{
  "vocab_size": 32,
  "bias": "all",
  "inner_norm": false,
  "wave_strides": [5, 4, 4, 2],
  "width": 320,
  "positions": "relative_bias",
  "eps": 1e-08,
  "max_precond_dim": 1024,
  "steps": 8400,
  "epochs": 20.6
}
Rows from block 2, named by matrix and row number. Rows with one number belong to one attention dimension. Each number is 500 + 40 x the weight over its row's rms, rounded and kept within 0 to 999. All counts start at 0. Numbers have three digits each. After the name is the row's rms in percent of the matrix's.
# q: attention query, key and value (stacked) (model.blocks.2.attn.qkv.weight, 960x320, the q third), inputs 0-53
# k: attention query, key and value (stacked) (model.blocks.2.attn.qkv.weight, 960x320, the k third), inputs 0-53
q.40 100:563481456461483492564515456514452411443549500500483483455465505558402443509534502501503515509505505536451490500451513549473428514550530523522588444547461492477454
q.41 103:595528542540560469453444494563474508521534552507534553428534529475531584541475531617459513505471576552444522472471512407544429567533556489511525533457539483539528
q.42 100:555489496463461410459503458478532489498424490429520561453475492484507429459520445465502465517496490527451443535442517535577514452490496551468457485467470486489483
q.43 103:497483476448560514471493499535542438568600499578527415487482466411542493462506474448495487401555478548409524527479512446495498460414496477488497494479514505568493
q.44 109:535478460540488514488442420510519504511483419515463504541526536519546504579535475461506551570519564455541487462508502530497536465518479510498438493476508472503484
q.45 098:520507532474447522564440558532486490504473477506538438401463494444541495489495451491506438506564466559551513538496550459478460472524555442516524495554460494441403
q.46 095:431512504553583487509511524524564570457501491547500497458504473525464536506486451538493467532523539455478498428539512439591461512539507473486529501386504499486523
q.47 105:532519558520482481468461441482384570475551538509539480473448521528479508409471505464457498468484460432498500602497502402493477508479497472458525526510437521518532
q.48 098:533500517501492493486438505530520568490560533486478523472503437473397504544556469445508488484549467530513537463483466447516571508523508507506523498477470442471541
q.49 101:443496579572505543482543470489494448510530482553528479455537495482513583511373478469483482517507503407483519537470497507489516474506538476581486486522556422490483
q.50 096:498545461542487472513415465574525516498514451529571529598462512486460465523565567542508484530508521534470451490539536526506543462465434525610447503472459430490540
q.51 104:499464511501452454490514507482431433463525495481511505557523471461446502515561367566533489522489480571474548483505598558494493592484497508461482437483554485540590
q.52 102:512451466524536509442442531428436482440541455434460504493519479500470516490506497518454509556480454536472466481506464480499547481536567480489522484509468442481478
q.53 102:525465431495561564529473509528460399522492482419527476482501497490452469471482470542522433538476500491599518522464390463512458519542508458458469455552516472463523
q.54 103:519499535516541472524521569495480513512598511492569507548531558454465491531509498485506494526507549481482510426440492520509467464445541489552517527482471505500445
q.55 099:476544510508487459517485490563549469508561531518473457526452445498497459499467486489420467486531495478549432507523537458468475475479507521496558420489402479508547
q.56 105:511536497488528473484441549553426534501485535523460507483568520447523451489506474466503503474460553525507464450506518536482468489496468466551519517416495572441557
q.57 097:518521538498451467502478495486457532471460496482500501457507468489482578407469447562514538461481513526488464448448489533447509558502554451467483519498409512512511
q.58 104:457463468508518430477493517487471487524482501538502536484552536568503509537466501588527526500461520491518493521448482549537446480445486526522606440550533518481575
q.59 105:535451539548507507591508534487450484482502491518531478427524484476438517489532458528499467482500515494475552525556485513478483540562439511559567447543517543547480
q.60 106:492462540515530473460577432541496455442487458476482503481487492519512498520525506527562551495519539578491477513573557459469546481527470521539467484493533448500487
q.61 104:456424450449456500509469560492520506516560423481573484480436513499492427511429476495485515539500476586479537465539466442490542426457503514473474482483534462444534
q.62 103:446509491568475500517503477476485507519469508540422527513555476511557480542486466439515498470527546473456559422512512477462523452493511557469517529502552506520472
q.63 100:414486444540463546494529483397501479497515519516463546558505518500426567482440446498485469470533458431505506468429479455523506412473541523551490446505529483500565
q.64 095:489539540490519499554514460495522486486547477514555496548526494481499486472479474462489465473566512566455436476486463474459561533522560433446488517507573508517520
q.65 101:497535438469515488535481480538440543516490479557482559448524582541510508514503491446499502569477500536471528514503481458561512494469490565506561560489476625502483
q.66 099:530483507480503454526514440529458470483509571503569568447420488519534440524491523497507430526568415519522541529448453494505508554465457557465513458456382472468538
q.67 102:532481566555542435444509421470503422474488550449503543549503520529502508556524570505486481505472566440549558546512535496510492503472501525421446496494477461492515
q.68 108:514599584534560456524484506512468479495515442464459408544487488530478461474481463474518476507489469515564492535450451522555431435512483503464502412476509524517476
q.69 094:498503496545446448485507564437387562515556533449485502487544551488397533448489496488502581563519502506471534516482544435499445515491474513539489443503572498469450
q.70 105:368532443415403456503524539545466541572517529479467544516453550465529539491573449507392510528474462495549457504539527491434562496509463423573523506523488518472441
q.71 099:478493476513500513526538495522461532460428537523441479494528568515522454478494447508523458504427474497480480427564540465516479536500405552510490502493510526529476
q.72 100:508535523500550525532420480539519479498480504474488511491483478535542499546479462577519418442606454492517537461519540471470518543428493519515596583457407466546504
q.73 099:546412482448417492494427424538475524528523468520568456495502481422503543449510502491481528479522501507439491524439473472497446482470499461539532492489519441519505
q.74 099:506550493541505506585485435486414476474566503504556445532483482507548500454486485558523481471425406523513509523587506533483466512554525484516558502537518467515508
q.75 096:596542515537509456461454521523469515486445468541406457455531444497493467525477472525543501552470489516425562474589481468505498476490536435482509542530553527472526
q.76 100:424520534481461502561449550437464487510483504411515485502493496491428519496533543471429506504584454429476543486466460423496466546529498462475468510538487489450498
q.77 103:517462434483503442554585511514499517541510527497428540541574431450510531522579517529530502477491447492431588458491502443459416538455433477487498480474516484502499
q.78 092:513507523459447456522517561460487492463560509580466462519508510481413470504495520482530510493514473550489504443531443505470438494477523496557600497521527540563465
q.79 103:471460473535469513534480454506488526512487540510492525463507457510531467420569552526458549552522515445529460438543465536511525497560553449494524522537535419433457
q.80 101:468488509502535522484472525427448480478476585519505501493564466557449509502504490595517514443568523466482503459436487540459504564424515538537503531481507483489477
q.81 098:566531476518516535434534470522518438445485560457509547507449475466484515529512438530428386482482563473500477572497463406470543464434489468518488456534518580534542
q.82 103:485415547483460522517439482542479458514493531503540538508549522502508566463533522483512508505515529509466566482481490530488493476497497538488485510461566592530495
q.83 095:528520563508497527404502507481536463538460489468476545419523539526446423531476520518473551523489475541561489590521589537445520455443531586508469514457547560435502
q.84 099:619500482519448476550540514487513483568502519500471502517537534426556528551494521522525507503502509517476548429478489453503463538468507516502471520549477454475524
q.85 106:503551431460549535481508427500568508494488464496498421527480503516576506554586528556552506454491504572458443445517538514482482548536438494516555479539520503522548
q.86 106:509520450479518454460526536567510500515494514520525489525536465545531518559433464446482523462495523469490500493515481531532534448469541473498468473483519476537445
q.87 099:498450433561469517500484510508513459549558437515539510560569524485510521570536511513557412584486524450409439498451565545457511474437491447459548514461535477534451
q.88 097:490484462517512505524502475537545536459527627539551500474571448477567499462526494539549525576518491510442558411529562489559605384494528467464554460549490515531557
q.89 100:571473483524481546521488506465561494493423498465509435485528519532448492469552449559417507468553469579551519514496490522495596569504567510609479535503459477459436
q.90 098:430520472517568451576481435531499508467419460426519501448560479457471520504457444507441542497490494483586581470575511435540477426470510496485497555497472502482489
q.91 098:501480397488539513472510527457462442531493500457494522504547501468495492465467415432446462547477571487572509460464521540408514548510579530462445481543491538502504
q.92 094:533535419491531514524499499470563576498513555549406554517435546473546540516471471507462505469520514533463450566537577522485469476551563437593546423510498477444499
q.93 103:574499488451401499469423498485487533552550517449497535443455558500532439484441491471531512518479557514491561547466513560470506526495474560461473440515414500487526
q.94 101:505506531598468452398511492464503462394438471479498432528536554459532501511500509453469453446557469495489499514512418468485527483490488513541454477534473473455474
q.95 101:588539489525472470522487542568466473540500501560521515474536503547495587493534526497529495475486490498541480495567537540480407494492478417496516431545459540570498
q.96 099:603509491497575524537566485522474510514478505431503588531519484514434487484537511518517521527431480532488448579507437430501496532536501472477529505474501469473485
q.97 097:436467452459522541500556518518508502544499461468523436528461552525465448538459433595476518475465419514477563487437490474579494487500477458540466497459507534523526
q.98 090:486505525534528471506548476502494439537530519531569518509471488498488471608516553404499443512585489462425544601515436472477479448430449483454502520501540514500515
q.99 103:477472512543477517525550495593458508438487475413482581579441564417480478516586511494469523479536444565544407543508526461493452518509510494518561500491533507537525
q.100 106:516578489454493532449505497518497531527521452564536403486444522517486521487534530474551541487477366449521507547531460498431451523534467534531467526476432554456509
q.101 103:493496442520565541503487486511453527456580521434558501550471479461488471474448534579482424486513494540481571565547434481541486501454522445556514522554565471541496
q.102 103:451481550491562580508507529548535513504545534621540477503465456506476537455432517545485497500485460492469448609462484541386508512544532495467515575451531530550527
q.103 097:543456491516503474470497494498465520466489402483487518470516548481495500529561506522568476528501557563501504526476493500571547562518491466534551487509530570571526
q.104 108:456497493509523601502471481489389484447451531456455524528441539478512510483494477521479510566564487436532475552521457532550536529491495515520512509542506473525492
q.105 101:462422459526540437480533404518456492528512586491556507583480538421486456512551500453524518479467490465510609581496554555474489531487560457466484493492426467493487
q.106 102:444509505548479444488440510491459558502460408433550489449453491460529493471506561426566458463424485434417511517465527427496499544451551483454533482522513484496542
q.107 100:512575472637504551489499490431479513484547568515410506515469504499445522427464528487452420500540474549532549499502559525493507508531491535496512491444527485494555
q.108 096:520512490486516571506541617563446482473503453497507478505483482549487533445523518512487459482522527476543434534522494516543505496499551492546477507473473394548505
q.109 103:451506547516565547448564493560593551520548490543566555492525490471453566558451465503541472501500463499429501412442463447556538526461590505531487464454475519518488
q.110 101:550493539546509540499449467534523528467562535553494527493511449507467474447491505531519528527512519504462539498432472574508531459503456553574505510487488447477562
q.111 102:531567541512531480525432513507471474528519517480534469541467551545499562517483449437470476519530482568472504522548454573476527451510484475515458463540467514515513
q.112 104:527417423498514532524454444500498549449492468475538508578588520465493598515457494453567509424498483493523434477456554554562469558517443493461516556490544481469404
q.113 098:515529455488535431416512456501579518517490486470416550450488493529522509503556451469530452544489519470457546560507498461465563437500453503521473564468483505445500
q.114 093:611520491539494531581452424518476500534598455537485501457489454550515564499449567441391411475566491522393524468474513450528429500484534488463526545519431497485583
q.115 093:548505453560464449506481517484426492468474446444505448518476528477518507420514427447470516543565557494508466428458485522473616502567513496463497516507520427487506
q.116 101:556503477429484448522513513507457456513433515498514596480450548522479486399449519502485466546499415558556444527513521466578546513513521435496512426453439479509514
q.117 101:436498463513502441520441510511524541463466400468480459484442450504485599579464503565448549547477520523510511483440493481534474528489507534530534480463492483497489
q.118 102:548524485542532456481500558569451520477557463572580491411441440500468481429522545480520515485508430485480521478512557459528467538464530527512484510510568494490534
q.119 095:525539489498523453463414462534561461510477486516471490413496510488457492471469524476543506494577491524520452544520501509455472442503499469511539522496489478597504
q.120 100:562512485595497544573539546530483525528525526542521454535522477502505481485404465453502571475494531492556525481421480505501556530497510481498498515538470450454497
q.121 099:555515412516531467494491522442628474472429465526499486445435530551557478468538483529527495450499498487421482484504527473504482537512497498591491485457405587474501
q.122 100:514522483513497503493553482535518528463476469464536478489474481470520513444483512442539456535536535396502550500546527439517527467494550542516514444478431550471501
q.123 099:517486507458408487526472519511499578499500469559483497460566526558451473526456454453482563502468496423506460543528497505540453559532489499472512453509460453546509
q.124 093:561488520555477551465595529527544555449538512532572497540538597542476476473520511543526513405481467479534529509472549507510404477489408478491482541519517576532532
q.125 097:540529455444528523473512461503417493527544582516514453498497441541460557451510542559509561436549554521528435492462498478453482478523515519482497570452478544498512
q.126 091:420493505541461531518489467434520521557514404534474510495464566451586434498530434509492552509494553506546526412489556504550500468492489470486479527601571510488522
q.127 099:473501489495484510520574420494481504471501466501508509498483450552479492504478489428451477525502439544441565514503578453498482458566507510439493520538501587451553
q.128 102:488474472455614476590531608431474514501549419519562452494505491523492483475522504584529487494489470459473522460516530504479456536529497501479561490447504465513493
q.129 110:574489463509566482477619514458521543503552494458582479587484462491421501541570454498487501461527489453473499493490421550444459543514497519454440481492469503477495
q.130 103:495526449479516515493519485560466552513459491519567481565475579529501575561519480484522500479470444588533435501471497466480538479487489549572423445461454525541479
q.131 104:458518578481513515577447545477477528477521535475454501510533519421518467525459455469522476436553479578449574539510492510554463461517457518551476501569502587462540
q.132 096:488571442479500512477479453549545536516585492483468514441449487493514503410493464475533496558493516473475499539558490504461503467474507498494593502478513491470476
q.133 102:521467489546569424486536545539555557490565565493582526513485557481447471479470456479473595486527478546506499478524445559589485501515518520604488541520465564480498
q.134 099:567445555553477477455437489423453520500538429484510551541469493449532469500549510557553439498528506418450474496477495439468433516540583479520445525428553441511520
q.135 098:562445491504567546490451466526512577458427512505507422428513506468438526474522533520570538535536542520520479494532484465536527511557511502448516494491449567546494
q.136 103:475542475516571507499439589515498557608446544488438493508539433472505525496459472498500489534563469525498455478490477478447488438523507416421541532528505568466485
q.137 099:513495523428553508492431481487483492539538445440500564466516511516503429571469454510458429533535514446505474499517465438503489519496465506487467504494494551527406
q.138 104:465487534482522537554489477538503487490496575484529436489503524495491501510475507611504500454547471445523492475482502561486574492493527511530519491478404552571534
q.139 105:494476501477500468488514524454530483498459534556536551477542479480540581503541434501486596481559459568533559485549504510495534489477441506511572551528502438479454
q.140 101:520562522433480532502456545472514523482495536546498527466583485430496512531472469476430532538560493529453545515512494477468458573461492523519528480482470485465484
q.141 092:506508450523552529488481534473545390528560483501552504462413504472464458464544478540534589554440537486461464482515495528429495598514505498472500549491539476527501
q.142 101:558521485443406523551600517511523453482448516502473526461565488567434546479488521488471518552510445520557559473458511497455544555493492484505508466510534520554526
q.143 100:459499481495528498401499515521549490511485511509440570514498500494490472556535542487564516554546523486467526572556469504515510509549463442602511464466481525506465
q.144 098:396480483513508483510505559518415529458488542512463528462449574484468497503499483515563481537463523496594528461601508514543498448492593461514427520461445482508478
q.145 099:488466417482477535516575483480497486432419542525539462599472491492570543474490499528491433509500564579509538581512561488448473497521524476531479539429558516588528
q.146 100:500555535453548487486474481521515481417514458563448478477483529484523525475440482504523494493516539474540517511524471564506578424444468528457476482486536530634542
q.147 099:545520495551559491446495510446478461479475479435467538526503524461485511516518451520469521488515533458570519562490594481518525477523538415561483499441507560465449
q.148 105:475583479470488527529486557492469508465562505547476474518505475467536537398548488424507455578498471499517496513548483523555460471449546545497539524497638518505547
q.149 104:505511455461499480472565515436489507508428491494511476480514541495500468481494478493527520470467566494513480540510436521443481474478475622467408512451472498457499
q.150 100:557527579496514501500495517625473546472544541511544544467507501536425554459515506506510529516494442519538540430552530557474517529448502492486419536443462552547503
q.151 101:518496510451475430466496533504516487458549500497443488490485470559523506447522494444494487419517473427468483518505531492586416504493480418494491519551523507560455
k.40 102:466480514469509534508545563484478469535439493515435405526514492515534573526462555498531502469516516506522461509514496512466480488487486508490540486523449523478471
k.41 103:520504535475536515579540598554503482535467523551510535538494493498523453524532517512504487521496483442553476448494559531538468498461480495503468457552442506439502
k.42 100:453515495473502501525497464495518472569499417499483515556549527489447582510468549490634544555542510526455511489503406528556432598563433523501435477502564457539521
k.43 097:499566463663533565472458587496506505486502466527472507533519504488571469530573543495490512524505490497523534501529447498478527554464442513512571518477534490527453
k.44 096:450448510584512452459490572522437479463530525455515508552542511555512524512469524473426443478508448471532474468497563515471510457524520441484507548469474568465455
k.45 103:445541480511557461530469472496480551522546419462533598478424559461500537567456503477421544585522588489524474552433533430544586498436481497516517444498464546515432
k.46 102:481482481484556541547510530556471427514461559467516544575508472483568562512471550481509496498506480505477511494575509467517465504509500610508499476443467518466500
k.47 104:498467619508506483462468498478594492433462569482529517480524568484518505557462507500444457407503594481509577482488434518524520552457488565526479483522465473556573
k.48 102:511496463475425501543521532501502537542473508501487532527524481484524511531488472496490527505441461529559457563424477466501509482446502547515506456561563540460515
k.49 093:486527504534421511635521514493454537533499500507473512467453446482525484480514496459519532480503522510530484489496476545544507563464555448582472598499427511507496
k.50 101:502578461472438409552434526530417540447506532452496477463512556520566539447534464537520496482456432533510561505532502483529535453501479453498531486527470495508491
k.51 106:523424494513517514515495497510453493515524510505444509508561451534508539471448438517480496448497496464466528482516474536509508479565504498476415500527556498463479
k.52 105:495543535520533551517504538494539467529455497565487468490492518546545517483551494428565534522534501541526483533519493559557498494529520455553484518573532466417468
k.53 098:528450462469566556473520453510541537589469535575493465571539523543461503522536463466514522443476540454482466548480554480463490473517550583438509429526532522494576
k.54 096:471448504524473507487536443443543552565460457463538543475562513519457447498513420495549589476491531510512449483472494511536502435480530506553524480491540529452557
k.55 095:518524471494449520469489508471464441546507525536546476556514434432477466486474438522444452447483481536495509456504496557423478474419551549486576548526486496423495
k.56 104:463474532526442514553468509504495514471513485536507566506493515499503483490534490431438526499559480535530491435537493487505463457486500475503449466511501492473446
k.57 095:468476544482448558396478486536546518513505558535474471497544532498591437446450494489550451512493480526516448484531482558524510536498480469485558512476517553471511
k.58 102:480578424521505440530505432458489462579543520481437547499593494472514609528532508489518536415470528431472542464451526449557492528476516473466550459537491489481581
k.59 099:445530469539485506487443510493559415492515502534488463483482518446515503562492522538494502425531541489530518526484537555425503517453486508443459477561454559459493
k.60 104:458463492564445471499514462504551449589532520493452526451558594601476463518543478469506524524498480495510423496520479532500535461497490511475508480495498490512438
k.61 097:445461467509482465517443453523521430539495447456449483466477539491497539494569473468449450510537464580451467532512486531538493542489527532489547460487486495455498
k.62 101:514459512473478542540482552533529549533469447533472536479451518479454434476542465441504497506502614496524579480551478519472523490511423481479480452548516515557504
k.63 097:451517553474517511552462542518484569476556481452554535505503489499467496623526413551510543458478451441548496545482493480492417464519496483508535538456441503510441
k.64 093:528516498559483521454536513516383446561492502482454535484563457463508531479459546457438490521461527557453485455506445525508493489541470444493460519448521579513480
k.65 095:520496469464557484510496521444412503511464522629523501444426461480542496487531499420526479522515549472534567492559525492469502440511469465521462465518489525484549
k.66 099:523456540494483576436573540575568508540511518526463548539490485461523519556468473448470567456561519515487539471517494516438488458509511536469483511491464499507597
k.67 095:487487468540542466482458516438513506498484510479499601490591578555430471542431475528474500503478481495447485494416447502464489435485569429430433479500480464476521
k.68 097:521491498478493515523523506498515543498476420473518471512483521513511513458499453490474507456481530504454485525484494474521544498513473522424497524467516502527516
k.69 096:437486445520581549545503511544456525458512502487472529502484492592492493462468490582532515552506578585514485476451542527513399467423449544471439481516530478510564
k.70 096:476524524460434499452476515421569510505530486482530492511460519534515491468500476479486463555522475490519522507603566467478509536540432473577469529513451514551389
k.71 105:448495537447543535486555505429502552474501533492524509548544485469584497522492417506513534504458411512500454461582472433469523492503521529531491470519517482496562
k.72 100:494442530531436460493480451552434490500569501536522505527472560440449453464558508521459559489512478546571487480484562524514451526462482463561485532476461521456490
k.73 095:494487525552544587588506495460494426457462490515517499503397519521552497482561565538550509505556554544525519523510510526514455445473539446527525496493509552455465
k.74 093:508492488476446477579460497467507501451479540534513507531483538561514551507486547463490526516457566528517539533474478555607478523558483450453437527542477536516489
k.75 097:517392580464526485504450500468469519565522548541479498479428570495493570395577534533553532485420513489449459521516482516491487452475522486517520454513546448512574
k.76 094:497485507411504517501525555576490468477533529548539533474551546520509551534517524521476492523491483451545507474492524472552422448409575519508501529522426492455501
k.77 094:502425484512496524505501477450521562559481497439562486481437492434497539473538422490570480584429504510539513553501435472524562505467462458513497538521519505530526
k.78 092:473504456430455442520509465503491592476574488505494458496466470414505478516514526478502487539490484413484506496546510495476416428491508480558527562455467460489561
k.79 099:510456561477533551458456513480497573478540519526536531453497512462491489541529561458510585471576432484493457474513481505450449476487478482465550498581534453489454
k.80 109:508436500549487525559499518535479383524524484488505533532525497521461489498479548473528445428503594521524474436452462480547480542456475555420452512498534499484510
k.81 100:497463498498490494400553507467535558495541511497492540516418492492575531480485501451425497546520558494465504550507549448518534452456527508449546540468431570424510
k.82 095:532552486509596534521526489492492478498523481503549468552473474475439519535526477485501504445471479491492484486452482550478442503497475524479556508494469454467488
k.83 102:572593549461462497507520443472520493505456528408446482406460496448498393447498421425526533531482513477498491511493462509537528532471525505465474502455548515498512
k.84 107:488540469470522464477494498517585463559543472475536506515525434474527487479459543515530479517501550497503582525462462535505484499489502425477540532550457538466500
k.85 100:570559544436481435491508504512515554449533482484530581512517540447509483468532527497542446543519468500533466482495464560496614521454559463545508502560521432463485
k.86 096:572521499430465512541463527507480524538486520502468495488553543490505546510499569466478501483527531483487527549530482477460565518435506511436507476474535481505511
k.87 098:507507504501499499436535529516468440445519540538534448490478556503504395433461442512503510537474549449470507493464517587498485518431504418545533509484529427538548
k.88 096:550468445526493566445490453483498483397494541472436427522538532478508444506551495462421464520500418509466535486531495433540459505468487415493461526520554480523593
k.89 101:529541453447499541490516559553530520556500440532468515480490519457532566466474479623455449509447513556482529438537465451548516527493505555493486492459485471528504
k.90 104:488598502558489528517510471530485401441435589510510514488383599423476517442528435482496501513500524494480551416565521489510511537479458516473533550493448503474501
k.91 106:531485535498484504456561492509534478504504451473444495524485465490553490535534480593498496497506481489538502465420433566505560475574563487538490464551422503523604
k.92 100:547477526472446541558539478474465466534509561472497469526535519486421447460458484442508478520428548514496438558511528536494511525500499464557477515498471410487526
k.93 102:469436422527481518497497472458488495504495533464507502489486407531494511496515482552495427495515489492537502537462466506533561511500467498455489585554469538469443
k.94 107:490506496584507501523483472456540445449468525527480465543483478492548606462488475462469495445531410479490466501517509497492540480522509590499432538496444472512582
k.95 102:511461512508490479449580457486521470463513502504497494498473523421543455463509542516557435458430489499506551526515550492552563514471560562598489515498471481457400
k.96 101:510521436383503511509509534502493522562482446473491494510487507490480457445461489490507525396552490546496487491525488495567497439398494594499427544474512473512482
k.97 100:509500474472491501495510530512433499489493508521543483515563457469507562525476573517534488575483481463517493596484495545523506556473501467456519480437478480520481
k.98 102:554513532500521449480503529508542563457571503507497528457510542468540461514454518514475592572512491530542417517459520553497461442458490499561555485466471529415557
k.99 098:494409541513437495525523471469449525463488563526530462562486447554470543467492462481496427471518423526516477516524506425442454508481498637525408549438520518474471
k.100 108:477555505563450544522503498519512519561440539528504449554555479587521516489497506460516463468518457427497522444496633494484523555542454500494497587508559482529470
k.101 101:503522521512557486580465519550440557463481511473440489466532569547480454512458538498583574516476447441534513476480467425501518467528473470518466449511538503515495
k.102 097:540492513480520576566496518508533535520473541543484396579527507515458504470541531566512472532539400597505454473485504572461548474489469515536457498518512484529533
k.103 102:587524483529514455410467506511533551549504532500471420494522481464463510512482517531503495502533487494480542492525498522495517468535564490586473518536500531410506
k.104 102:532419499437530484455481457556525497471520457487532551534448469440431473520462519482493496546540471484552490511567527424493513479535496551527522503541442507502461
k.105 109:498542506543575473492553478591498518583476523506535475542516550498584537552508456458511538469408485497398586520471546479489449534518560464544528493522507497489488
k.106 098:487483490552490565442565498558526501505496467528580549478495525457504489478483556518456495478505537434471482467506528489514469411474462444511470490489472521416501
k.107 103:541478435531527535512524595471494496572495529417514576516572455502564523462480509544513493506486474589584517512516537471571513502519508486521515481496501475438454
k.108 109:434514526511593515460507440485527436532502429386537492494543541525479511515495492455521537555418528540504480490444459506564447466532456577503547465500463536558522
k.109 110:564498486473518533549562473466557572430550515506510529563418566442528534538494551499536444498536537473530523476491501498523537500490515553495467389439534544542466
k.110 105:454435578520569477537515470479558448455515552486433508532442501582482485503413447495472447487486442516494557484501519545525570459542503534565427524487539491509425
k.111 106:486532546476467509496425426575490472547456445433531529515399489454506506524505469489507446549511540436479471436508470497441543415456513514532513490508429570498448
k.112 101:501441437443523536533515524453500438522492442548535543458564441438461546565501471552522471539506480484509446451491489481498456543522559548478456447471495527545470
k.113 102:449570472507500460472466525465566464494482539497524532519507484532444411492458453545394479458478461515459491539516554493560517550556527493461482469534497443467543
k.114 100:374476514563478526504471537511467499518547507561505509485508469516505554531502447483561511477488469564477550491458490500463507507436493443470474439510532498471516
k.115 099:476453627486510492435426570453515419478500504430482489462517453571480487531529502532518547583516445498495505486533489467484525498601493544523484512481572523490514
k.116 098:535479494513509511529429488525459472476518506500474515499579411494503465525469482570549467421405492421553391555525527501541555518596454460540518472434468517565449
k.117 100:494496495481539454463456515553518565444426535508456456515503425466485476487502544526477483442495486510496449507510462544531477532426438493347461566539557507466438
k.118 092:509524511482493461526484544456465455541541585420469505459530483480481504485499480560511579443499489506452554486475505520521489424450548514488480534490440447429492
k.119 099:515475513497508518448541490522480440520444551460515467515388562529504501443451508490551534531460421515487504457504410560537477494501469481492531501552472453490525
k.120 101:489423475507515549524501523488464542417451508450514513522496454463481479558519507497428459462479487494447566462456524507526483461549506478440480536433472539551504
k.121 101:451506507521451491526578487398550452481499499489503502474468558497555559422507452536493524455497499499532419411542532500546599515486498463537444534452468522470527
k.122 096:510445499479514520487535475510470549522376523502547587510508518561560437496504502499474519473433463441469549519464543440462431521512543557504463403454430554467500
k.123 097:526522582506491476446509464520469518480524559458479519466430452516474509478540584517466474518391490441496552468497460454486451495530525453586524482542527489510564
k.124 100:473438598527534565453597480472412479552477526478459522531541532444448566533502505512486513441521453481497472517490451529544525545495492484521534490492497463431482
k.125 101:514532507579462601529516496552539562559505534470434425483507454472512508428487479531531508536545511550492515524529467441493524482459521433474441444501484436457481
k.126 096:487413489479491491513476504504564506503488480517527548551463526500508518513538508461435503459554518488560484515489531557451515429512545583497496471447485475443491
k.127 103:483504451499558496493451449539506495449440558514546558523488491564556484498503572471461479586544468521572567487435468417503530506484522489460411506478460491491539
k.128 100:391463492497491545522437432520421516501527533561557490493502506527535395511534445534445513551487546533520507537445517554578480533508513482590523581541527537513465
k.129 097:522490532516507584495441533443513539468518477493547514425496556468486526531429459519530527480548501461470530462585487439504540539523522481538551461441455559506530
k.130 097:470497468441471513524479491504478469476511491566466514483471470464499500484465482487458418591467477575478484465508504478489468477432472450524520522497525506415476
k.131 102:518511469487460431510543516524495562471517478535467427492523462532545475514436453522564498520515453517426487507447513479508459439501480485571491483567438479528503
k.132 100:564488451537448534529473496525509541529521458482461446422490517475560520452469494476529563505470580502495529564438503485482489513500503466498511468476555560539528
k.133 103:486477542513419481477457480517500600441477498446486478445540546543449464527496452533496470536569502547512521471470539439489445465445509483477464597523540489506524
k.134 095:460468462447521548450458514466530440547485502499501457425447474534546465437527508482497485493506437446531509441502566617535570555565512528535541439546389578547475
k.135 099:458480493519579463513465551433535489446477484480461446517511469453503545532499567421512548559445548567541503583538488477457478521509444532458520534431572549579579
k.136 104:510520531454479550534528574505445575483557549548526478509446388515402539461500524486470462486552537458486473498555493482512519555501518443516591474495493495479446
k.137 099:453499469512593550593526494469458539398495532530468546482500520506514475532423467530497446446538474543451489524443448546558488486463575438483564464347419537512455
k.138 097:480511510557457495518504411518426433562474524560531460499536485472492437469540579480502454556487552476502458458490473546482458522497495553518455506503500534536524
k.139 096:559520519422449474497485529416504541607494464545461487486519491496501477476492471468548547574486505495448554429521486423563498551451571479524537526512504491589575
k.140 107:480563463476504460493477510455508470530533516505495533605487509512497500528439475447488431511484610471536485461471492500503437542510549538482434499570518527458428
k.141 102:525478445521541544510487517442502366509440482500524543504473530545529502561557531446462479466569505504535442465478526561480461452424435512601505509481440526485576
k.142 103:485502511464480570495538526550457497515477482476553489537461493525489566536465505501472456530532576493502429467491456504517441508458520570524538510537507517509576
k.143 101:536540480402565572475491510548547471504492496496581525546477464550472496457524435558601471499506459508464502560507531513504449551517560408504512550485486460498424
k.144 101:483478467464592492531544503437553513477519456542436494530502532431492506488500535543539436577491458406479504515495513492502668514505528466491461514532583519555500
k.145 102:437498458466531546500459411411452517524485453506561509591433506544522509503439564465498474475529508511579446473514530458516537498527468493565462519452541485471530
k.146 093:434484429487572555488556556535453479487437522488488431530568554479522459455533436537456466544525518489461472501437506563448512469402499450548522455521442489546455
k.147 097:573508514492498469506496481472545489388533529509547457493524535505512452498555490513531502485474433518486450536582568556500570463511469416487449442524482517483470
k.148 109:532502496473524417503515509511522507467518538464452528487471500488537455475502528472458520547545577536494499525454518473521483485451463513503471496449514523464514
k.149 099:506485526536501603482506481439487504512526455501506422391517512546560492488478499556514468450442497544520522520479394438515492489513500571435519481479449501509493
k.150 110:501576483576477488463490459508545461498479483453474497468451523492513529503531436530450517507454528587463461515556458539536542576476467421453563558502519495472418
k.151 097:449458463410468447437499497522450522447581426478442478512573448493516617516517429493453460500442507477405470502477461519509579443501537564417488520441533465500497